config.yaml
dataset: "photos of plants and fungi (iNaturalist)"
train_examples: 90422
tokenizer: "word"
vocab_size: 1482
encoder_activation: "relu"
text_encoder_norm: "layernorm"
text_encoder_mlp_ratio: 2
text_encoder_dropout: 0.05
learning_rate: 0.0015
epochs: 21.8
lr_schedule: "cosine"
Rows from block 3 of the text encoder of a small contrastive image-text model, named by matrix and row number. Rows with one number belong to one neuron. Each number is 128 + 32 x the weight over its row's rms, rounded and kept within 0 to 255. All counts start at 0. Numbers have three digits each. After the name is the row's rms in percent of the matrix's.
After each neuron's rows are labels from the 100 texts, of 14848, where the neuron reaches its largest size: "fires on" is the input token at the peak. Only what is clearly more common there than usual is listed. The data: photos of plants and fungi (iNaturalist). In brackets: how many of the 100.
# gate: MLP gate (text_encoder.blocks.3.mlp.gate.weight, 256x128), inputs 0-127
# fc1: MLP up (text_encoder.blocks.3.mlp.fc1.weight, 256x128), inputs 0-127
# fc2: MLP down (text_encoder.blocks.3.mlp.fc2.weight, 128x256, transposed), outputs 0-127

gate.22 098:157072112087131136119142195117174121155137159146109141125097084160141105107151153105137082117115172175125094035148135146160126143125158132120145173190154163128123078123127167154098093088049150136155106164151115071131141164118144096137093175131082101127162118169103158107099106158114124115131118101123135117106078077239134185117138106127090117107089095146118143179070100128164117060171
fc1.22 102:140106133132104142128159200076113122161168173144147109094107104146163088131120124105139070156122135190090122111124157202090093160105102128168161123116144157103184161144163188114119085116075165169127104179132113063163141147092144166111073154119082103091185094144091135139137108123101150154136117043140156137075130087180134125181129113139052126080133106121142110176106098068107146141152
fc2.22 094:145113102178148118117153088120128112135174151119122031148084141098155100144144100182104098204148082114118147138155143133091172108128155084144185152103167078164086109123123173074177139154132101114112173083118115107144103083091097148155078142205133142099161142088085131146100154123141191170142105130112142100148170156103091178152117189134104112131100126121114084161105062092126129178179
fires on: "caryophyllales" (37); "<end>" (32); "magnoliopsida" (31)

gate.86 101:088167106119115078058138092108131090153136090191097124116167077119098113137163139095183081164087132180080109146146125130103130102084142204138121210133127102139117094094092133085095160110139115186177160123133182153101054159091156110131115126099128167166203155140067159151131147135132140134150090109100177146183124071145124119101104149104127150143177125128144093104092133125178155106105
fc1.86 089:130154110116115043130118142122174045183158123151120140089168141144080127080140168124168088101133169197096172156111122100115103129062154115125120120151116156125150154117090104103154084093085180155155182131139189133089092149133089085075120164083098135143205177129088140103157113108125108116150136109136180115172139111151157193098094142117182123123192068141142131138092103148140123117142
fc2.86 081:110129127166108142157135107090167119117131120123106107078111086126124113116097210143180127158134090179159129145152048139112116160138143164094102182068078097100139154139147174170176087111104148069109073110091131152175088182115123172160135098134180109148146152121067140127054160075131078104145140117178116135138199179142066173129121101132129141171141089097149117170122146129110130139083
fires on: "<end>" (69)

gate.47 130:179139173119099118101142147134127142167205126115142165118174049148146086149129136193149053149083115124194101109144105081129090113112157106101141134107115145121162125059152130144118175088137139172148126132098095116093126148178150121117191108070110087129155086171115113105138125115084081102178151136123157116135173177153069115144134157110116118104165063160154071161118097145164061137080
fc1.47 128:138105105080055140165130151104141127098141127119082089126101122145129118124115178121105140120081170137109156137165122154106048123162115129099200132127146129163059112089112168115136146128122122147156156149124191094121048175142119171181113072129164167134175141150067167152153168048135175131139157130084108127182141142115131216135125098120142162166115144069136099106130122094148089062121
fc2.47 133:189085113088128106104095142057124154083146176138096143125128020140085127138133169124115117158103151163105096164142085153162134151167155182140102121118167140117139133150071116138084108112083125123159112126083069077102097169175137180115148086144172126152187121115063180104144155143111159190120156126118167159144207081166118097094118135113167122131129114139123079150134129133153069125093
fires on: "<end>" (100)

gate.175 115:094151119130063071125171094155137075088183137147126120091101117171118064180078127150094186135120128139148176141151127142121109136168112102120160189135070172065093145104104097170097129143099130143172053080149183134093115104159132121040162108112124127106156135166163110169142176099112131101119148093054130118131094109133191104111138119106156117150111158143114123194172095117126087130142
fc1.175 107:100114092158089104163083083103120137150092089151107107109169097144145124086107091124119058145136145209139124170119112192162119108092134128144092127134150083177130161122152125156132112050110144056106139149093132094134141161147119130131123129091101139095163087114108090138105124191195153223127145127169129124159099126132074151131107130162185125082080130104185123092176142137154167121211
fc2.175 113:151117133147095134196110177181148143103124111136128134087148113111110070143048110101121098130069069101146130149161159161143204084162080083139127132194135152145074143146117110162071121167105135101145115061151103112173137148198127107141117173094152068146134132107147125136112101124124114116077125149141140114083143112142133094151092090125151150141151120113136210123072205198151095144154
fires on: "<end>" (100)

gate.71 110:099125113114092149173152178120128117102172109155136134078176151202116148130125112156130172146153070097109174081122118139198168082169139076160163135187123148113144103085133128090091178071119130114098152089133167124181120101161109137114113126108064146145112136135121116199127122123107072097143101067143159075115154163147184118159148154105099153153092135105174131034071132119118122143077
fc1.71 113:166107108164158174114167128097133080137087090075150100132163077113119099084192128054133124111172088152144129140111059160093125114090151161146145095062122121195136147104117121124114124158156087131195116081160123125113135154165138114117111164051121091084173104162124206097104096144132162145130175088142077136173107136162132141090120109185102168114163124076126166116102130173132104128081
fc2.71 107:184045105097210148118103159091121121063099132111138134140132111104130094155111088077170127140139129225170086112109148128109113082108197134147157119113091147106126153192137141075117104085167129111135115193117160141118213172145148122128123159143120118127107165108142162117135111178133088104120107170151149130104152125147120108160134155154136116061090041142123109103125176134156060121145
fires on: "<end>" (75)

gate.44 097:126182167140104127055121124125118163112190154146103096117111068141134119145102139087162167131140081142160159097120087192133160059166096107146066121088147069148118097151150140117093123150091126120132126090156207130111100111129144122146136110131107105122130143203094108129093174096090168090123126224106092130075135151121180138126118089132173099167125145109048132154141107150130140162202
fc1.44 092:147105137106091074189119078161166118132083123133123145163143161122101117166165130189117135113082163143148108131118183090150060202121139126095140142164113171079119115105112064112102147136155101135121127176176083151139127112135121080099122163110151124133138148036119114152173104114144074237140114078168204151134161133088084095117108149131120157119125122150124124149154176129064089140135
fc2.44 112:100060104098097165150113137174116169128126154123126115147126103100156194095114140184111126127108152116121117113159122055179146174116161141104170170153104113102073134103115187173112163107141108152134143113060104129109177120131165097180124144138131156108200161058127124129197087113149087165128145080140186098162112103116147199176121111078072154108117071113097114099089086116162104132117
fires on: "<end>" (40); "hedgehog" (25)