Rows from block 4 of the image encoder of a small contrastive image-text model, named by matrix and row number. Each number is 128 + 24 x the weight over its row's rms, rounded and kept within 0 to 255. All counts start at 0. Numbers have three digits each. After the name is the row's rms in percent of the matrix's.
After each channel's rows are labels from the 100 images, of 14848, where the channel reaches its highest value: "colour at peak" is the nearest of a few named colours to the mean colour under the peak. Only what is clearly more common there than usual is listed. The data: photos of plants and fungi (iNaturalist).
# conv: pointwise conv (encoder.blocks.4.conv.weight, 128x128x1x1), inputs 64-127

conv.21 105:116130115114095135126123078140135121157112161136098147088126128150115156120143113153142107100145096195138107106090129126149112111160157151125087090156143112125108150095147154152146100127150125
colour at peak: orange

conv.27 098:150108116153085143078100111088122110141166101132111142132114134095184103080114100151108094142114086128155124103145127121118112136111128136118104141138128064120132114159101157169153156098124126
colour at peak: yellow; orange

conv.116 101:136127111127129108173160076145156151093137125147131112114128103127114163093158110075121108109126107082183130130073164127091139113078172132121115106119131119157140097101138142135127108139135137
colour at peak: grey

conv.107 102:161152115176095090126130116106107164116140175167147120123197136125117126146150107133125095185118125132162132129137123106122110126074101100144128133157120167207136139130130123167144102140149123
colour at peak: purple; pink

conv.38 112:117123111119125138142081136124138128110134137150142113154119124158101139090105115139140158106118151156135138159126133156115128109125148170093144133129133124102114132127142109126134122118142085
colour at peak: yellow

conv.16 090:123125156159122112109092121137141169122145131151125116132142111133104103130132146128114118167119168144117126119125123150134155109114131134135147090129137166078152131116101119103175176083135155
colour at peak: yellow

conv.34 088:133118111113197089148102147137097111142090117174115102133180109115119125141110167117143095130159138151122125125142166094116153088112118121123149140138142100144122130150104124099120111172152133
colour at peak: pink

conv.112 098:089156140133126131128132087113142125111127099123141099094141163130120138115119104135117141159138144191153115093094106164145142101143106124111141175122109128159118140148117130129118123179109136
colour at peak: pink

conv.64 099:105173135147133154105115100126134144150119217137126090106149081157130141113137118121122116093116152101112107133112139147180134116136159132145133131145111105123083131151105114129095113115079094
colour at peak: purple

conv.63 099:113121126108148146118124127103166176129090154126121113141138095200178082165091113096094143092093141154187102109153151111121126116101171101121112112124121120147157137123135175117175167133086113
colour at peak: purple; pink

conv.47 107:094134130079136128105122103114164150118205123135126139113147135103122128158117136118122132125111116151131114089103147134124118107103115128130132149153158122121173095146150098136114149158153120
colour at peak: yellow

conv.15 109:165111162133128130153123101140136145087104131149167144078159096133126113097147141115100138123124084182134098170085136101130137094114156164136161130094111124105103114186135112115116118103121135
colour at peak: white; pink

conv.66 098:110107102113083155116120106169166161119087143129141179140107090123156143115174100152114126130162137148130117077156106082109160115127110106147147151152093125126102089140149118127157158106124159
colour at peak: yellow

conv.108 100:144102098113129145153094080126098109109129102170135126136127136176087140104151126161159154138125128123109137157086110172097133123114155152114142126107145111189147096108130181113139127154099101
colour at peak: pink

conv.30 100:177129147125137119129123151141147113112126217133128115128125166108111141108159111129130123114126109125154152154137116114140108113136114137150144131173132172106139166130154119141130138192135050
colour at peak: purple

conv.55 103:141133150117132136149126175143175118124123118130166163128116186145133140136181175142120123149189136153141133111134138102100135125092082154160113124144163135135132106171136101128103117125124148
colour at peak: pink

conv.32 102:142130106093123115135151165090135103134159099119093128142123118155176104160167128148118123170119138155136143090137133133100180056133129135090124122095110114135099087120140142084132149127106118
colour at peak: pink

conv.115 102:112143096121128139107168122110119131146119131129131124085120130181105085191111139163094152095161133144160083086152096171186088120118139142189129117101122152108094100143104141125118109143121152
colour at peak: purple

conv.28 093:129123125123110136130123123134103152139170126154104164150146108135143128143130103127059149105092114135100127149142160100146129134113145139163137142145141089107128121124125127144086129091130122
colour at peak: orange; yellow

conv.83 093:166104128100097112109136104147153117165124101148091122150095094139135097101199126130114139132123099127113093120168127149146123152123081124120108150123130158123161128152123114147126128113127125
colour at peak: orange; yellow

conv.68 104:115156136114131136152119163124146134150118142156148106122104139149142134136108083121093142153148120107108159107150157137155108097097125132147115170126122112138161128114116132129140195132119140
colour at peak: yellow

conv.46 101:141126132146095145151150109155152102080149115131131128141107104112166142160115151161136094161165076091106172124146123176104155091113194128124133121135115111158135072124131128125100131217126108
colour at peak: yellow

conv.3 103:154123128140125136136128107139170123131147116130139204106100117109106154065127146128117124158105105078139094132114176107128092146142165150141133174114125121116139108145164161127116130166158119
colour at peak: grey

conv.118 097:150163108154131104143083097123165153108144133123124141112125119122114107147135111161070130091147132175136139114085150135147119105134145120096126139113142124141075121168125123126149130113100079
colour at peak: pink

conv.73 110:148142136104124143093131112148130118125129106130135121082139120119121115175107156138118100111111133144088116119099124079142115123147145159098152093111143139114097156126115112109092104126106072
colour at peak: pink

conv.81 105:110129120109127103143125117132177128104125162132110142118152132109077145092135115120113119121103121122159153118145135112145143150131076150100127093113119130131102079091130165114116103135149144
colour at peak: grey

conv.109 092:120123097121102110123131152115103130110136144134121101082140130119121153120161146150129153133093111075124112094159166098103112151119152152134190128097102113151061128092120169098137139085066151
colour at peak: yellow

conv.37 096:147149085139163145121086112119130123108114129157109113126164153170137129158222103126148166141127176088104096117108167148132124109139101122156116138136085099131108148161122110118139107124141098
colour at peak: pink

conv.77 098:100125168094103138110135140086109139158168117129128137141144072111118151119156122125119090145096113119140162157138100110124133094150109121147099153090125143112141129163062103120116112127141085
colour at peak: brown

conv.82 102:155083104078118111127091166086157137120155090135132099116092097186111087171125122158131103151131159116157113117130114140113123138154131135112136111122165091136131097192155133113119108127114135
colour at peak: pink