{
  "encoder_arch": "mobilenet_v1",
  "model": "contrastive image-text model",
  "dataset": "photos of plants and fungi (iNaturalist)",
  "train_examples": 90422,
  "image_size": 48,
  "crop_scale_min": 0.5,
  "horizontal_flip": true,
  "translate": 0.06,
  "color_jitter": 0.2,
  "tokenizer": "word",
  "vocab_size": 1482,
  "loss": "sigmoid",
  "embed_dim": 384,
  "encoder_norm": "batchnorm",
  "encoder_activation": "relu",
  "encoder_depths": [2, 4, 2],
  "encoder_kernel_size": 5,
  "encoder_stem": "deep",
  "encoder_widths": [64, 128, 256],
  "text_encoder_causal": true,
  "text_encoder_width": 128,
  "text_encoder_layers": 8,
  "text_encoder_norm": "layernorm",
  "text_encoder_norm_position": "pre",
  "text_encoder_activation": "swiglu",
  "text_encoder_mlp_ratio": 2,
  "text_encoder_head_dim": 64,
  "text_encoder_fused_qkv": false,
  "text_encoder_bias": "none",
  "text_encoder_qk_norm": true,
  "text_encoder_parallel_block": false,
  "text_encoder_dropout": 0.05,
  "text_encoder_inner_norm": false,
  "text_encoder_positions": "rope",
  "init": "kaiming_normal",
  "residual_init": "scaled_by_depth",
  "optimizer": "muon",
  "muon_scale": "match_rms_adamw",
  "learning_rate": 0.0015,
  "momentum": 0.95,
  "nesterov": true,
  "orthogonalizer": "polar_express",
  "adamw_lr_other_params": 0.0021,
  "max_grad_norm": 0.5,
  "max_steps": 7700,
  "batch_size": 256,
  "epochs": 21.8,
  "lr_schedule": "cosine",
  "final_lr_fraction": 0.01,
  "warmup_steps": 380,
  "weight_decay": 0.4,
  "adamw_weight_decay_other_params": 0.05
}
Rows from block 5 of the text encoder of a small contrastive image-text model, named by matrix and row number. Rows with one number belong to one neuron. Each number is 128 + 24 x the weight over its row's rms, rounded and kept within 0 to 255. All counts start at 0. Numbers have three digits each. After the name is the row's rms in percent of the matrix's.
After each neuron's rows are labels from the 100 texts, of 14848, where the neuron reaches its largest size: "fires on" is the input token at the peak. Only what is clearly more common there than usual is listed. The data: photos of plants and fungi (iNaturalist).
# gate: MLP gate (text_encoder.blocks.5.mlp.gate.weight, 256x128), inputs 0-63
# fc1: MLP up (text_encoder.blocks.5.mlp.fc1.weight, 256x128), inputs 0-63
# fc2: MLP down (text_encoder.blocks.5.mlp.fc2.weight, 128x256, transposed), outputs 0-63

gate.116 108:128101127103100110139131150109143156173119141096150077126136151132140108145143125143121157153125095080122091130149171129126134136149096117123111140161130089201113097152133136130110141123166116
fc1.116 117:097143101134141157110151122178114097112138088164111148133127126134123153117124105104097131119111177157132125089115111143107173112118195146177131129111159112103145154076111125104095131092113141
fc2.116 099:106150158156145146120120120139152146110148108096091121102166169134119122138108152144095161146104155138159128092087144085156118117110131111154106162104136126143134127101141135117103142120071124
fires on: "<end>"; "poppy"

gate.174 090:135071129105144103125159098092075137149139084147143142130092135128113156131151097146103122119092152128105165123115109155105132138088105118115119119150100147109126124144157099144119132122169087
fc1.174 091:156138112173135125123175142128166129125106169102129100125122139121137151130116164118123179110163104151144155150154128182146169165125125112131096141091136165142122093121098135137092153137149138
fc2.174 077:164117141129145075117127126187145134142141135123154102154084157139114085142089157111089136105129128087144125116162119170150172165167150144143148120132126097168095136123118127172128097094118167
fires on: "<end>"; "viola"; "dipterostemon"

gate.8 088:129126155118136113112155132170124134137099129146117082167107095114163137137128102133112133110178104158134137128150136122135099157130173198151159152117181147138110105138084101131128115124118123
fc1.8 093:130149121135163108091108174168110107148097139154132112170107091105116101131123099116084116095158091114124151122142177116148108145166162179140115134144163143141151120141093134132085124107103095
fc2.8 091:151142099079138104159096123138146107120142139133111114130122081105131117092173078154130145145133117132173102139195109147138082134112150133123117150124126122175056131138166140097130164145104103
fires on: "<end>"

gate.66 128:120110126102142141138142150133126126107110150169128151116090138090149107129141129153174131116160145146121116087136170125154172166145124140097135134086104116174104121113089131171134171140128112
fc1.66 123:099127120113131128127147114145124127126111166168133156125096124096162102142147130142181143104167159138102115120131158140169161151149131153095134114106089104163098159114085119159108177146110128
fc2.66 120:131115119144131092128133145160150090093148139130088099159131125112115115115163099142143148146099113106109095122137143132111165124103118127101126114153174093128160128136101126119166136102152151
fires on: "<end>"; "caryophyllales"; "("

gate.120 104:154094083112144177136137130103139120162098109134145076087151128137123133122121133098160141136131166085076133134158098170133131121145163176118082104104144143160090116148150144106150130091128138
fc1.120 113:136116095088149138154098143107121100156112106113125101071151091150139133151118135091140145145151141123124145156146114143151132130139148156111090097110114135145113121138142188115159120096151168
fc2.120 113:135150143131156157165148075113153131142121161107106085136116104144096142097134110142108112132085110131124172134150102145117125142168138095119095157116100141119139124156159120122141125157139139
fires on: "<end>"; "order"

gate.212 088:134156125124170131110143144104114147148174113127144192164132132108154122131141094136107131137144137153112120103131132137089138119119118207119113109086110127100096115066124144131158094109156148
fc1.212 088:141093072098131137123147085104086064114148110138116095137115120095130172133135149111106122139131108129125095089152115143153098130122131146090089085092125151109095110157135141113128126146135130
fc2.212 085:101159133141145102129160126147101120092122123130125143097120113109124132087148143098091144126131119140117135170146118159074105120108143157106081138140114159161077112133120103126120116155115151
fires on: "order"; "purple"; "<end>"

gate.26 116:161115072144110086177132118143137105102134119136107091151131130156156172126132096116125117135119138106120131129173126113142100131130149084127123114096117108124148127118119104116110104148122140
fc1.26 118:154106076126123094174136125146134092089139127148081097142135107152178166129128134092118129128145122129104136122164129089142121137117186099127115122109128110123154150123133103079106092148102120
fc2.26 117:136071090169145164126142125116149115107147140122144119125122151129112134096152131125167078120142129095105170107135152084117137121120137099144175111162136154161134118123128120124122123107127109
fires on: "<end>"; "medicago"

gate.180 103:108148127162100075148084134119147120145132111132120122107142080203130115124106125097141142123134138165101164124136108105146087140144076073162112141156147167105127079145148107139176133141138117
fc1.180 102:099181086172105093127113147100157091162093107120103147159152114144104098128134118085150125128122154154117171167103082127137131154126091110135099175119154149125129092094153136129141106131169130
fc2.180 109:095127103152196155154141086139140154090165187124124113142149122150110114143141105123141183122122137106138126113138102117123156100149103083132156099136130176122157085118149089144127145131134134
fires on: "<end>"

gate.119 079:163170114118125122115093127126134145113123123093138117141120121103102133151137135168117156177116150142138133114139088169147166099117095134149127107076131152130097093134162100118111106130115157
fc1.119 087:152169132094114164122087131119103105109107135122157149150105138087125136126157131101129114151164132134129138108135099174107138114146105139124118119090124130154082093133152165124096105108107142
fc2.119 084:138143145138156101086092125135134145126141099111162143094143164095130132101146074114157177134124130125147097095113121162108125138149093107126122111112123118138169101145136125105129149138114161
fires on: "order"; "<end>"; "("